{"loss": "softmax", "encoder_subsampling": 4, "text_encoder_norm_position": "pre", "text_encoder_positions": "learned", "residual_init": "scaled_by_depth", "beta2": 0.95, "learning_rate": 0.0015, "eps": 1e-08, "precondition_frequency": 25, "max_precond_dim": 1024, "adamw_lr_other_params": 0.00085, "batch_size": 256, "epochs": 127.8, "adamw_weight_decay_other_params": 0}
Rows from block 2 of the audio encoder of a small contrastive audio-text model, named by matrix and row number. Rows with one number belong to one neuron. Each number is 200 + 30 x the weight over its row's rms, rounded and kept within 0 to 999. All counts start at 0. After the name is the row's rms in percent of the matrix's.
After each neuron's rows are labels from the 100 clips, of 14848, where the neuron reaches its highest value: "top examples" is what is common among them. Only what is clearly more common there than usual is listed. The data: short read English sentences (LibriTTS-R). In brackets: how many of the 100, against the usual share in percent.
# fc1: MLP up (encoder.blocks.2.mlp.fc1.weight, 768x192), inputs 0-191
# fc2: MLP down (encoder.blocks.2.mlp.fc2.weight, 192x768, transposed), outputs 0-191

fc1.387,106,187,222,203,212,156,192,160,209,215,176,243,206,211,220,221,232,255,256,225,238,206,228,204,186,206,209,206,142,229,216,212,207,147,216,179,160,177,208,158,213,182,144,170,213,200,209,196,205,197,160,220,192,286,184,199,249,211,179,190,222,165,210,202,139,150,236,242,123,196,171,203,189,165,227,187,179,231,195,203,204,240,203,180,247,194,171,225,241,217,200,181,144,175,180,209,222,241,225,198,140,147,260,173,199,195,188,199,259,180,209,183,212,209,173,188,197,148,259,168,203,201,182,178,197,228,191,239,183,191,178,197,198,230,158,193,198,211,221,200,203,244,164,180,206,219,194,250,214,311,229,198,192,232,237,190,276,230,236,185,159,188,235,219,206,193,223,193,201,209,192,200,197,244,166,173,190,249,217,209,196,256,210,231,206,171,168,136,160,232,221,182,156
fc2.387,112,275,110,201,175,231,197,168,243,210,195,209,164,207,228,184,222,196,248,170,188,184,247,231,139,201,209,191,193,181,148,181,197,167,206,215,250,201,165,277,274,172,239,211,240,171,216,190,202,188,224,238,197,198,236,205,164,171,229,151,169,203,241,197,229,204,196,207,230,184,213,165,158,207,225,182,196,217,172,210,168,232,206,241,201,235,190,204,203,181,213,203,214,194,208,176,221,226,183,195,163,229,225,204,237,191,244,196,176,199,216,182,230,146,193,221,196,256,234,194,325,266,201,198,202,224,209,206,208,212,176,148,247,209,279,182,187,182,195,187,185,188,195,245,246,154,218,188,207,226,219,216,168,137,230,190,251,186,213,193,198,213,165,238,217,211,168,215,172,192,171,234,196,202,197,214,203,234,199,212,173,203,175,201,221,153,132,165,216,208,211,162,167
top examples: the word "he" (92 vs 10.7)

fc1.495,111,192,251,231,239,189,222,242,176,259,210,235,193,214,201,205,211,214,193,171,228,208,199,211,141,143,153,254,176,210,247,197,173,179,196,255,197,166,207,213,161,170,198,201,206,186,152,184,189,173,237,211,199,211,209,212,256,218,150,191,156,214,210,193,195,165,216,210,222,179,194,193,213,193,210,184,193,214,228,273,158,224,159,217,148,216,259,197,178,189,149,178,204,188,160,162,200,228,213,268,209,170,253,250,199,209,210,191,220,202,209,198,206,202,286,186,199,195,147,163,172,205,200,232,161,234,229,196,207,210,167,169,193,162,228,172,198,170,195,207,165,206,155,177,276,194,182,203,251,232,171,214,238,204,210,129,235,157,224,216,196,226,207,226,193,200,167,190,214,215,211,163,183,207,198,195,287,270,206,180,186,208,232,180,185,126,149,149,209,217,185,175,173
fc2.495,111,173,199,218,217,147,211,176,186,198,167,267,218,174,176,187,209,188,289,234,232,204,208,231,231,281,217,210,256,214,181,204,221,158,156,189,232,197,188,211,218,118,132,217,240,212,187,215,200,215,217,198,227,209,162,245,176,205,202,270,239,217,193,196,188,147,191,197,139,172,190,223,145,212,218,181,205,224,149,217,119,224,229,173,192,187,156,198,168,186,169,181,202,197,214,186,199,191,263,210,185,147,260,177,200,173,174,211,234,180,158,191,202,149,168,227,219,196,169,188,186,189,164,232,160,263,199,225,170,167,196,228,179,246,152,217,173,201,207,249,198,151,217,224,209,177,207,227,236,187,215,193,199,206,203,210,194,213,200,182,166,235,194,210,206,243,231,179,222,150,188,244,197,178,178,196,180,160,198,196,212,195,184,206,242,178,175,235,245,198,281,223,200
top examples: the word "he" (54 vs 10.7)

fc1.677,130,172,173,221,195,179,191,219,209,205,218,167,200,209,190,251,194,208,219,206,243,140,224,163,174,180,212,219,194,262,204,190,233,216,233,198,194,150,187,219,220,174,212,153,246,178,248,146,175,173,123,178,150,192,187,151,186,182,195,260,187,193,246,191,250,237,213,249,199,143,180,166,186,233,195,201,226,226,213,235,207,218,223,190,204,196,200,204,213,196,178,194,213,156,199,182,182,176,237,221,223,192,209,256,242,196,241,231,204,230,226,221,198,200,226,208,204,185,187,219,184,247,152,208,186,226,287,211,133,162,213,172,261,201,172,255,137,207,191,245,204,194,169,233,218,183,196,158,188,227,264,168,165,182,210,220,209,283,201,189,164,225,173,203,197,225,243,201,196,238,194,203,198,186,194,235,100,199,165,194,203,199,186,229,188,229,187,216,157,239,158,215,162
fc2.677,125,230,255,219,172,217,239,221,236,215,196,211,233,240,179,191,172,208,187,171,253,215,214,202,195,218,159,213,175,157,219,200,186,200,223,198,145,213,199,246,213,260,205,202,205,184,205,210,132,186,111,119,219,179,203,216,196,239,229,156,177,205,158,216,170,165,183,212,222,196,218,195,204,234,139,169,182,254,185,204,189,200,190,197,236,220,186,259,203,172,215,185,222,214,185,251,229,244,205,172,209,187,163,241,234,232,214,230,180,209,163,192,197,225,200,211,209,185,231,193,245,186,203,184,191,216,247,216,197,201,165,222,182,242,192,182,267,174,208,219,209,205,163,231,231,229,186,259,174,269,195,196,268,179,244,130,171,205,188,232,181,156,195,207,215,215,245,187,237,190,184,204,204,177,195,211,133,159,196,228,223,263,191,203,210,195,257,227,135,226,251,208,250
top examples: the word "was" (58 vs 9.6)

fc1.716,132,206,222,226,220,201,152,181,263,207,205,211,243,178,226,223,239,264,170,151,208,172,219,195,203,214,213,202,179,194,208,218,145,207,186,221,230,176,234,201,206,217,186,231,194,219,221,249,149,151,191,166,192,224,176,211,212,160,233,225,214,159,239,188,197,183,150,158,221,182,177,191,206,183,179,199,213,212,114,309,193,220,192,214,145,192,185,219,206,198,242,198,210,210,173,159,236,258,227,199,230,254,210,223,238,207,235,230,199,230,171,208,160,242,244,160,185,209,195,191,233,173,200,196,192,198,214,186,227,191,241,192,180,221,204,271,215,170,172,283,215,164,191,249,195,208,234,184,217,159,183,191,235,191,254,183,166,199,193,214,187,197,212,191,202,199,199,152,263,175,185,195,243,197,195,192,158,214,176,166,231,220,201,176,254,153,187,128,185,201,117,198,193
fc2.716,118,212,200,152,159,155,225,176,227,173,223,201,169,220,189,170,203,184,200,242,244,171,124,196,189,253,202,189,242,175,243,219,194,182,179,217,238,160,181,178,160,201,246,188,189,82,187,203,205,179,213,222,228,193,201,179,207,209,187,165,230,225,247,213,187,246,196,181,204,232,248,246,220,218,206,249,231,232,199,152,233,173,177,203,202,203,198,183,160,186,185,209,195,202,187,242,206,158,170,241,215,214,187,180,263,172,187,191,255,208,180,186,247,158,209,274,177,217,254,203,230,173,178,180,210,189,241,231,148,201,117,203,197,196,186,188,213,197,251,235,187,197,165,241,165,192,231,243,199,239,227,196,163,176,184,203,153,213,208,151,230,182,218,257,218,220,146,212,132,200,221,196,209,202,165,201,197,204,157,198,141,164,161,226,205,205,226,184,199,202,226,218,183
top examples: the word "was" (39 vs 9.6)

fc1.73,085,175,256,183,174,177,195,230,217,124,147,157,198,209,208,211,122,195,197,153,174,190,165,179,226,200,182,200,171,210,158,230,211,188,136,158,261,238,180,119,189,202,189,189,245,226,252,223,214,213,180,227,247,184,161,215,166,180,208,173,171,246,234,214,246,177,228,224,193,240,193,143,206,202,146,218,200,184,200,180,178,206,242,189,246,259,258,202,217,171,254,264,178,218,205,159,239,184,166,181,181,185,201,217,271,196,189,176,204,253,242,177,170,180,192,218,225,218,184,205,185,224,141,227,194,157,201,213,197,208,189,231,195,190,250,231,235,203,207,219,205,206,187,195,165,210,196,198,211,157,249,183,207,185,182,201,159,188,156,180,217,182,182,225,195,206,174,191,167,186,174,124,140,156,176,192,204,186,225,216,163,200,143,171,207,213,229,204,214,175,207,168,180
fc2.73,093,183,185,142,184,170,134,178,181,218,206,166,126,202,196,193,223,196,149,167,221,192,146,165,206,191,181,198,207,164,133,226,182,214,204,176,262,167,198,216,185,175,194,197,174,205,238,244,201,212,175,178,202,245,208,205,249,198,238,196,207,197,207,169,216,201,162,172,205,160,174,209,217,196,205,174,210,242,198,185,228,172,194,196,199,206,129,193,217,197,241,194,210,200,185,217,253,260,225,245,202,252,220,166,231,195,223,173,207,197,204,233,189,196,207,183,198,230,132,193,194,222,213,232,199,199,191,175,188,208,157,177,175,221,198,215,202,242,231,215,178,134,174,142,278,216,165,172,181,309,194,255,209,164,185,205,201,214,158,208,305,190,195,241,215,220,182,179,220,153,197,211,178,233,176,205,211,257,177,209,192,188,142,211,188,237,170,151,206,191,197,146,187
top examples: the word "was" (57 vs 9.6)

fc1.257,072,220,196,205,202,200,214,160,198,231,223,184,246,187,223,176,162,207,188,202,265,202,170,206,202,190,246,204,172,230,145,154,229,145,199,163,208,213,170,138,222,194,225,216,149,164,153,237,159,246,155,152,165,214,170,209,243,164,190,178,227,204,227,213,237,193,209,203,176,180,169,174,206,239,229,203,189,140,207,216,150,236,189,207,197,206,185,175,208,219,224,165,240,272,184,235,272,197,205,258,181,205,222,197,251,178,201,143,173,209,193,147,145,160,173,206,216,201,157,198,192,198,217,186,203,259,173,208,180,158,212,230,203,199,180,204,184,108,180,193,185,194,176,305,189,184,209,190,163,226,229,223,168,223,151,163,189,205,221,186,161,188,193,265,185,199,235,195,176,181,179,225,275,216,209,221,202,159,205,212,210,181,203,231,213,188,214,202,151,194,189,198,188
fc2.257,076,259,229,181,185,128,169,183,234,206,231,169,144,176,188,184,198,203,236,201,218,174,198,213,164,185,204,156,176,236,218,170,217,246,207,226,200,224,199,175,231,223,170,134,230,202,180,180,193,159,164,223,229,192,189,193,195,169,202,202,192,207,244,243,186,147,183,188,197,186,181,183,196,265,199,191,196,187,235,175,189,201,151,215,246,197,184,218,230,203,242,285,185,209,181,148,202,218,229,188,184,220,181,261,235,231,185,207,228,192,228,195,200,200,213,264,137,284,227,235,200,223,176,199,102,226,179,193,175,244,200,140,193,214,205,176,157,209,212,219,205,221,223,255,213,145,202,220,210,260,219,216,193,226,178,184,196,195,187,156,210,240,261,200,220,221,188,225,226,203,235,230,181,248,157,223,156,222,217,177,196,208,201,212,210,169,148,168,218,209,206,131,172
top examples: the word "he" (69 vs 10.7)

fc1.592,081,199,170,160,192,196,165,194,187,203,191,260,207,174,260,191,244,170,205,194,204,203,204,197,153,159,243,156,194,250,248,181,184,238,184,199,171,203,238,226,234,176,224,195,210,213,204,199,187,155,201,189,194,158,150,184,249,241,202,230,208,171,199,232,186,187,257,191,141,242,211,221,243,197,208,122,202,220,210,235,192,191,182,181,203,247,172,192,198,249,186,133,178,202,185,198,164,226,179,153,112,209,173,188,167,176,228,182,207,141,236,168,205,201,222,237,211,250,174,193,261,242,213,212,215,138,199,163,206,225,202,216,202,170,179,230,158,194,158,170,193,214,207,192,206,180,193,190,210,241,257,211,175,204,216,190,284,179,179,171,228,218,181,158,228,219,216,214,191,169,208,186,199,172,222,257,188,267,198,188,145,217,230,222,207,221,263,249,224,152,233,214,188
fc2.592,091,128,215,209,155,287,215,177,204,218,196,196,168,170,208,185,223,194,214,200,219,206,177,156,216,178,204,282,182,239,191,207,188,196,211,260,178,199,249,194,191,169,184,164,225,195,204,210,251,202,215,198,120,194,152,131,191,223,206,171,199,132,192,168,216,205,234,194,219,202,230,184,195,201,191,214,190,151,278,225,251,230,128,229,176,176,143,249,190,190,223,217,194,192,219,207,207,152,148,246,215,188,187,214,242,194,273,195,182,183,162,260,229,182,234,199,183,184,159,203,156,220,180,225,212,194,194,195,166,249,240,228,159,201,225,167,189,219,204,232,216,226,179,190,190,236,218,233,251,189,186,176,192,212,235,170,218,191,254,148,195,221,189,208,197,137,203,214,196,215,189,193,185,211,197,191,256,162,236,202,215,198,152,176,206,162,164,137,186,207,202,190,206
top examples: the word "he" (40 vs 10.7)

fc1.766,101,169,216,172,183,277,224,194,179,260,192,274,201,194,199,231,219,103,202,203,183,208,201,173,197,231,176,218,222,221,198,228,188,194,161,237,236,199,207,199,188,147,194,194,226,229,222,219,180,237,185,182,218,271,200,188,230,184,141,191,206,247,207,221,224,247,208,207,205,206,208,185,182,198,155,179,207,231,221,203,186,203,202,237,208,171,158,158,168,205,197,173,193,156,216,215,191,139,156,230,243,204,201,219,234,204,159,161,224,183,231,163,160,186,106,195,183,138,187,231,276,234,249,200,222,186,215,249,182,231,183,184,139,215,180,205,224,229,212,187,208,199,225,191,194,145,156,212,192,216,185,273,188,203,166,197,220,212,172,176,257,181,198,226,205,200,221,171,200,190,142,197,147,218,195,228,171,192,189,219,153,213,178,209,208,227,283,198,208,163,216,160,204
fc2.766,099,187,198,218,198,227,199,218,223,170,215,158,235,199,181,169,203,201,197,200,225,142,258,213,202,229,168,180,190,154,207,164,189,175,169,208,234,139,208,198,161,243,222,199,235,117,202,192,237,191,156,164,231,232,228,197,252,251,193,246,180,205,268,129,189,198,226,277,208,185,205,286,131,242,198,170,157,241,224,261,171,203,214,140,231,179,211,207,184,196,259,184,205,210,193,225,228,200,213,205,201,188,212,197,198,196,222,201,223,193,180,214,254,241,201,228,253,199,243,175,204,147,204,214,182,177,196,210,186,215,178,232,201,235,191,203,277,185,167,195,192,211,197,164,266,215,221,198,206,253,185,226,208,166,164,182,181,252,167,195,208,179,219,188,168,196,238,207,187,196,240,199,201,205,178,209,139,202,224,249,214,207,128,200,199,175,217,175,193,203,225,234,177
top examples: the word "was" (26 vs 9.6)

fc1.298,108,165,205,195,240,205,174,165,217,229,240,237,198,206,149,211,172,208,180,204,181,201,214,167,186,248,233,259,214,180,178,169,235,223,207,186,262,250,201,223,140,180,174,157,222,173,207,144,227,265,208,202,165,207,219,149,120,215,202,165,234,210,194,210,260,223,149,148,198,202,162,222,234,209,195,168,214,221,196,164,263,294,227,192,192,193,250,176,245,202,191,200,196,180,162,206,196,188,222,235,215,216,207,200,168,194,187,149,218,200,240,192,197,204,238,242,240,202,202,205,218,143,183,252,210,167,166,182,160,188,146,162,175,157,191,204,196,192,196,242,226,200,264,185,190,217,209,141,181,195,240,196,155,181,241,225,189,189,195,212,207,213,223,141,218,212,183,273,195,186,238,255,172,204,230,180,201,180,196,160,219,186,199,189,203,158,215,177,190,157,208,218,175
fc2.298,107,123,185,216,182,193,193,243,249,259,152,194,230,242,240,190,162,214,276,220,189,207,169,212,169,206,165,199,200,236,204,178,114,183,182,240,205,171,207,241,233,227,182,161,187,210,186,179,194,200,205,195,218,157,189,170,188,192,194,185,197,168,192,249,241,192,193,185,218,135,238,150,219,232,203,202,181,189,199,249,233,192,205,185,199,204,223,178,196,203,191,192,213,176,225,189,220,191,276,196,262,193,233,233,245,261,216,191,191,163,180,198,180,169,199,211,195,163,189,171,219,208,200,153,206,201,163,203,188,198,202,206,198,218,195,239,202,214,188,183,185,219,164,258,192,195,199,214,178,197,252,199,270,222,197,202,190,202,283,255,148,220,198,206,187,143,210,200,213,198,236,216,202,166,187,210,147,124,231,153,254,128,184,189,151,163,185,144,177,185,243,209,170
top examples: the word "said" (29 vs 6.7)

fc1.589,106,198,158,227,154,273,159,183,244,271,182,227,166,194,175,175,144,201,228,215,192,182,186,194,167,182,197,210,196,134,205,214,174,252,174,272,202,182,195,162,168,181,183,180,203,162,215,217,194,242,257,162,142,236,184,246,211,159,236,167,195,197,185,205,193,178,186,219,210,222,201,206,273,198,240,205,247,189,143,234,224,223,274,204,212,197,198,182,167,234,202,244,193,172,157,198,196,191,247,235,168,218,189,212,206,221,181,178,193,182,143,226,268,197,160,249,203,231,137,185,167,228,191,223,209,178,154,208,195,174,251,201,225,190,217,180,222,214,195,215,193,210,193,198,200,156,202,147,201,173,208,181,200,232,221,205,183,231,261,268,232,203,154,226,184,154,214,170,173,251,185,202,215,200,228,212,234,204,156,248,189,205,235,167,210,185,216,202,160,187,194,199,152
fc2.589,107,240,174,282,177,166,190,212,228,204,159,190,187,238,190,166,205,245,194,209,201,177,200,150,209,268,193,164,215,212,207,225,269,194,207,241,204,244,149,211,149,188,183,206,203,242,177,221,261,171,243,214,197,240,217,180,189,227,185,189,212,211,207,178,205,153,219,179,191,208,175,210,286,187,223,146,170,123,210,232,214,225,239,205,205,212,196,271,215,146,209,198,191,131,237,177,266,185,148,194,229,207,128,222,170,138,206,260,206,184,239,231,204,296,189,209,201,184,217,164,228,200,193,201,164,178,223,226,203,210,171,203,206,184,194,205,203,218,189,188,224,193,173,231,186,187,187,194,180,190,166,199,225,199,228,178,159,194,196,232,174,136,162,199,206,164,203,209,199,164,183,254,166,235,240,210,198,189,238,212,228,218,222,227,166,224,201,215,202,211,181,235,222
top examples: the word "was" (31 vs 9.6)

fc1.132,106,177,155,216,153,195,179,236,212,236,234,148,194,123,199,139,205,211,187,197,221,234,196,262,205,188,198,209,212,249,199,155,211,241,206,233,192,194,176,222,188,175,221,205,133,245,185,207,221,196,113,192,196,179,179,215,202,208,194,169,218,202,197,225,222,194,209,238,286,244,205,160,199,128,176,189,219,213,221,212,239,225,165,129,185,160,185,193,243,253,149,221,224,189,154,222,184,207,174,153,166,176,194,245,167,180,200,236,216,234,211,200,229,196,183,234,214,124,171,214,180,215,179,206,219,209,203,207,212,204,191,236,181,211,192,188,220,197,186,205,239,197,170,193,220,191,227,127,200,222,207,215,173,157,186,208,212,230,228,257,155,184,256,227,190,250,234,190,219,207,146,192,160,191,208,183,241,174,225,274,208,219,194,149,193,198,175,202,153,164,233,203,186
fc2.132,107,211,256,219,155,176,193,230,187,220,174,115,200,194,208,208,199,196,216,169,187,216,209,186,184,173,172,168,212,229,145,172,216,212,222,199,179,192,223,199,229,114,209,173,219,245,159,182,238,256,175,143,163,310,217,152,203,181,204,204,182,219,203,217,179,194,185,167,226,198,219,198,179,214,204,224,187,189,200,206,203,178,172,186,210,133,203,233,203,168,159,217,165,171,217,179,169,178,185,164,240,257,227,142,223,219,150,187,258,203,225,185,197,215,223,159,198,168,198,172,173,168,179,276,222,210,202,217,249,213,204,198,206,225,225,212,216,198,185,185,197,211,185,207,196,171,192,253,185,219,224,200,168,132,217,224,205,181,164,190,187,180,101,236,191,136,196,151,208,155,196,205,200,206,170,156,203,186,195,137,165,212,151,200,211,202,254,190,240,223,228,204,174
top examples: the word "said" (76 vs 6.7); the word "he" (43 vs 10.7); the word "she" (25 vs 5.5)

fc1.651,104,118,221,178,187,222,196,153,160,189,184,180,172,218,220,257,154,212,178,224,204,171,204,210,179,201,214,183,193,195,216,245,188,216,152,215,209,144,251,223,239,181,216,171,244,171,202,269,226,233,177,205,134,160,160,176,201,172,205,187,177,185,235,154,204,217,186,184,200,199,216,220,198,243,224,168,187,219,242,238,196,224,174,209,198,169,177,269,237,204,211,157,220,190,134,151,200,200,176,139,180,215,202,196,204,168,257,181,197,189,194,191,208,177,216,198,192,117,225,224,227,158,213,224,226,226,193,189,201,135,210,227,190,217,202,228,198,198,268,240,186,171,193,196,151,227,178,199,182,214,196,197,219,200,203,205,201,202,191,231,250,232,214,182,229,205,207,185,214,262,238,248,252,189,179,250,91,254,250,210,157,189,188,186,189,182,224,202,188,178,203,205,253
fc2.651,109,167,216,191,174,256,232,221,227,256,257,235,194,226,195,236,214,199,158,201,277,172,198,147,198,110,172,189,194,213,196,246,189,148,222,194,252,209,211,236,191,197,226,158,203,197,195,223,220,174,242,215,242,199,163,196,203,221,139,181,194,190,192,163,170,227,269,178,190,182,182,179,202,200,173,188,183,153,218,218,183,189,217,195,181,182,148,182,251,226,212,218,192,222,207,160,165,207,190,196,163,170,172,231,198,200,195,223,254,171,173,248,182,200,221,180,194,102,214,183,161,189,201,146,215,192,213,258,148,216,149,239,193,236,179,208,213,158,179,213,199,202,179,204,251,211,200,190,169,211,214,174,158,209,213,210,181,266,151,236,167,178,152,173,198,192,215,185,206,146,146,196,197,179,217,237,248,184,179,195,173,242,207,212,166,133,175,197,201,207,187,157,179
top examples: the word "was" (84 vs 9.6)

fc1.605,121,240,220,185,199,148,215,210,201,226,152,243,212,191,197,212,246,193,160,183,249,174,215,159,158,177,183,189,172,276,222,221,162,172,168,233,203,152,181,206,115,167,204,279,209,181,232,172,212,180,190,185,236,206,227,146,225,225,161,200,158,234,189,233,178,169,200,232,201,216,213,230,236,225,223,231,225,216,199,197,210,224,211,191,200,202,232,267,226,168,175,229,172,203,215,232,208,132,204,215,215,196,200,144,232,241,214,214,233,215,168,104,190,158,207,196,194,175,206,159,184,163,223,173,178,256,214,208,202,180,186,212,209,203,204,182,138,185,198,195,218,257,221,201,137,144,172,188,208,229,208,191,205,220,231,211,187,197,191,199,172,247,174,187,190,216,237,164,226,187,158,209,226,251,264,193,252,231,203,181,181,204,191,246,142,193,166,205,166,221,195,259,198
fc2.605,110,216,183,239,183,117,212,233,215,193,291,234,238,139,237,198,198,191,294,213,225,235,241,217,195,230,219,247,219,184,215,175,162,232,185,189,187,216,269,269,232,201,183,253,214,193,164,208,190,185,223,137,215,251,170,187,216,234,154,239,205,242,213,180,183,191,222,174,149,198,188,190,172,210,190,104,235,206,175,197,151,166,196,150,187,212,204,204,209,158,183,166,193,172,194,202,216,238,183,166,218,201,242,152,221,192,209,179,194,190,201,199,191,212,206,198,210,212,206,199,157,186,148,201,240,214,221,218,183,171,215,223,259,164,245,159,172,204,188,193,206,215,195,194,230,220,178,187,181,222,201,201,181,207,204,208,225,191,215,218,170,171,251,254,165,244,212,132,244,246,209,202,141,155,195,176,196,187,203,211,210,250,185,209,229,201,193,229,205,226,190,160,174
top examples: the word "he" (65 vs 10.7)

fc1.58,095,218,225,241,178,195,186,218,206,228,222,228,212,138,208,197,220,201,176,241,213,180,229,189,216,195,224,203,185,196,210,177,231,210,126,228,152,189,177,214,173,178,189,194,203,192,234,239,156,212,206,211,257,218,175,197,198,202,173,207,229,215,240,195,226,168,198,207,193,233,202,163,194,223,172,199,187,183,253,163,211,237,208,200,204,220,221,210,196,183,229,240,283,173,258,232,213,234,133,230,223,207,174,205,191,197,219,253,251,184,178,183,150,203,189,190,211,159,202,205,180,173,211,185,199,220,201,261,160,204,125,232,214,182,182,190,196,269,217,247,255,204,203,262,199,195,249,275,202,261,235,203,187,167,228,194,181,228,263,243,192,218,154,203,234,215,245,122,199,172,216,235,143,238,211,219,166,183,225,147,229,180,261,159,157,202,173,186,198,201,212,208,217
fc2.58,098,178,195,134,132,164,232,207,234,220,187,126,206,208,243,178,200,195,209,107,221,202,221,230,177,174,191,221,228,126,179,224,177,189,166,174,197,175,202,219,216,141,202,215,199,168,218,169,204,189,219,249,217,193,264,177,189,184,191,211,179,197,173,207,182,176,225,201,208,195,223,137,183,202,228,245,227,201,153,228,198,219,164,186,189,148,215,234,218,191,188,201,140,206,200,186,178,215,199,142,273,240,197,170,191,246,171,184,211,169,213,171,167,206,211,161,160,192,151,178,168,171,227,233,205,169,168,234,193,208,207,182,223,160,205,228,189,222,181,213,197,200,199,195,212,195,215,206,183,195,207,143,119,187,219,230,206,220,181,269,184,237,256,224,146,212,209,84,182,242,186,207,233,187,225,217,247,213,201,207,216,179,198,164,237,184,197,219,223,169,216,235,204
top examples: the word "said" (73 vs 6.7)

fc1.295,077,218,178,127,141,202,198,210,172,191,189,188,266,253,193,180,226,206,255,146,180,231,195,236,193,196,168,197,208,242,188,217,219,217,197,196,159,200,181,216,156,211,169,205,235,193,199,200,178,196,255,220,207,200,200,182,206,224,176,183,184,270,188,219,179,113,242,172,117,237,109,216,188,192,205,205,177,221,246,186,195,188,173,192,166,208,189,190,284,247,175,221,167,122,163,233,195,254,164,173,205,203,206,199,196,177,211,253,188,193,206,269,202,201,182,227,210,212,221,247,211,175,227,194,225,189,160,194,179,225,253,194,196,190,198,199,196,200,190,202,234,185,200,161,198,236,191,228,223,221,206,212,158,178,213,188,164,183,202,221,199,222,216,156,193,218,267,246,193,181,191,245,210,185,169,192,186,201,177,184,209,201,192,135,190,215,262,227,183,218,236,114,208
fc2.295,092,171,223,208,203,199,305,186,167,241,214,221,224,262,224,200,195,192,203,215,171,190,227,226,236,180,185,151,244,234,252,197,175,211,236,205,217,210,195,183,223,236,188,194,211,173,177,237,185,184,198,199,193,230,232,225,183,203,197,246,200,179,199,189,220,199,142,156,198,191,198,243,217,217,222,187,255,189,239,191,182,198,210,221,158,159,177,148,236,199,201,189,209,162,191,208,198,171,211,213,144,168,198,214,185,201,293,202,128,200,198,264,231,195,225,188,158,208,191,220,230,216,228,131,240,217,198,179,194,203,189,163,151,223,188,180,207,200,266,212,206,158,211,215,171,182,137,184,219,224,138,150,203,194,149,199,224,197,256,113,164,207,243,184,218,175,136,245,193,191,211,176,226,206,235,240,204,231,241,208,208,227,163,179,199,196,220,172,225,220,174,243,231
top examples: the word "i" (44 vs 18.1)

fc1.621,147,207,250,108,214,243,214,161,180,175,196,238,179,216,169,196,190,188,193,155,255,171,151,201,199,214,166,194,175,179,212,216,196,220,168,214,210,193,188,243,200,184,258,238,210,187,189,256,220,199,162,216,263,252,197,160,176,194,169,137,179,236,191,175,193,191,178,200,205,211,205,219,173,225,191,197,210,213,226,207,219,179,180,249,176,204,227,204,177,155,214,228,212,194,218,176,169,178,157,182,152,175,187,198,243,192,187,204,197,197,225,207,160,229,180,224,215,138,218,180,164,171,246,199,208,148,221,213,199,251,201,254,234,224,267,199,171,223,223,169,198,152,173,185,199,227,179,219,199,170,235,224,203,240,195,213,173,149,191,200,281,178,199,214,196,237,126,196,280,236,151,172,196,192,199,243,192,196,292,218,251,223,177,183,208,167,243,170,244,191,213,187,204
fc2.621,124,216,231,212,210,168,197,194,230,199,185,181,239,207,211,263,193,194,186,182,234,162,189,195,196,225,181,190,191,194,213,194,226,163,197,165,306,166,144,208,205,121,224,219,216,220,190,280,202,153,147,189,154,193,221,186,188,233,207,156,250,218,204,204,179,237,251,196,201,198,187,191,208,244,146,159,174,210,210,215,203,197,253,213,220,208,231,240,255,208,211,241,209,238,195,175,195,207,178,156,191,165,204,192,285,185,202,209,193,156,223,215,196,219,206,217,195,164,202,254,198,159,142,193,199,279,224,183,155,208,184,162,207,208,221,237,165,180,184,252,186,164,147,178,207,211,175,259,167,256,202,201,204,197,207,183,219,213,170,193,197,198,238,176,173,230,230,179,161,155,206,210,204,241,197,237,153,241,161,186,214,236,217,208,213,238,237,166,164,212,260,200,177
top examples: the word "was" (90 vs 9.6)

fc1.671,122,194,192,189,217,192,173,167,187,196,255,210,221,207,187,190,179,153,212,122,184,143,200,205,203,218,182,231,199,183,245,178,178,163,142,188,180,152,187,225,115,163,168,194,193,207,233,179,178,223,214,221,203,166,200,220,179,213,189,212,219,196,217,186,224,142,179,215,222,227,234,122,237,151,182,158,225,217,207,205,194,295,206,190,195,178,197,186,201,183,218,208,237,121,200,266,213,224,211,173,200,225,160,167,225,223,210,196,252,224,221,202,206,195,207,219,178,169,244,217,153,287,204,201,223,194,185,183,207,194,196,205,251,214,243,199,219,209,224,224,217,219,184,252,193,225,203,135,200,206,256,224,247,253,160,232,177,237,213,216,256,208,269,237,182,213,177,260,211,202,159,199,246,180,173,199,201,238,209,228,216,194,221,216,187,154,193,160,189,193,165,228,185
fc2.671,122,212,156,202,182,202,216,175,273,136,155,197,212,208,142,169,199,198,261,242,180,195,196,157,182,198,209,148,232,187,217,194,181,170,196,226,154,185,205,201,209,202,165,156,211,225,188,198,229,192,196,214,200,199,196,128,150,202,221,233,147,189,284,165,207,164,146,179,210,214,243,136,212,185,254,182,118,212,198,189,187,181,197,158,184,226,197,248,255,224,249,213,222,175,174,152,238,176,204,161,200,243,214,170,168,181,222,215,227,238,203,206,203,204,222,198,242,208,198,180,200,216,155,216,237,181,216,211,204,201,200,165,132,160,178,225,227,198,201,205,245,168,174,185,189,250,206,207,176,208,114,229,242,144,160,241,177,174,230,205,225,195,258,218,194,198,143,201,144,169,211,209,192,175,174,200,182,175,210,223,222,153,173,201,224,182,216,193,193,207,220,202,208
top examples: the word "replied" (28 vs 0.8)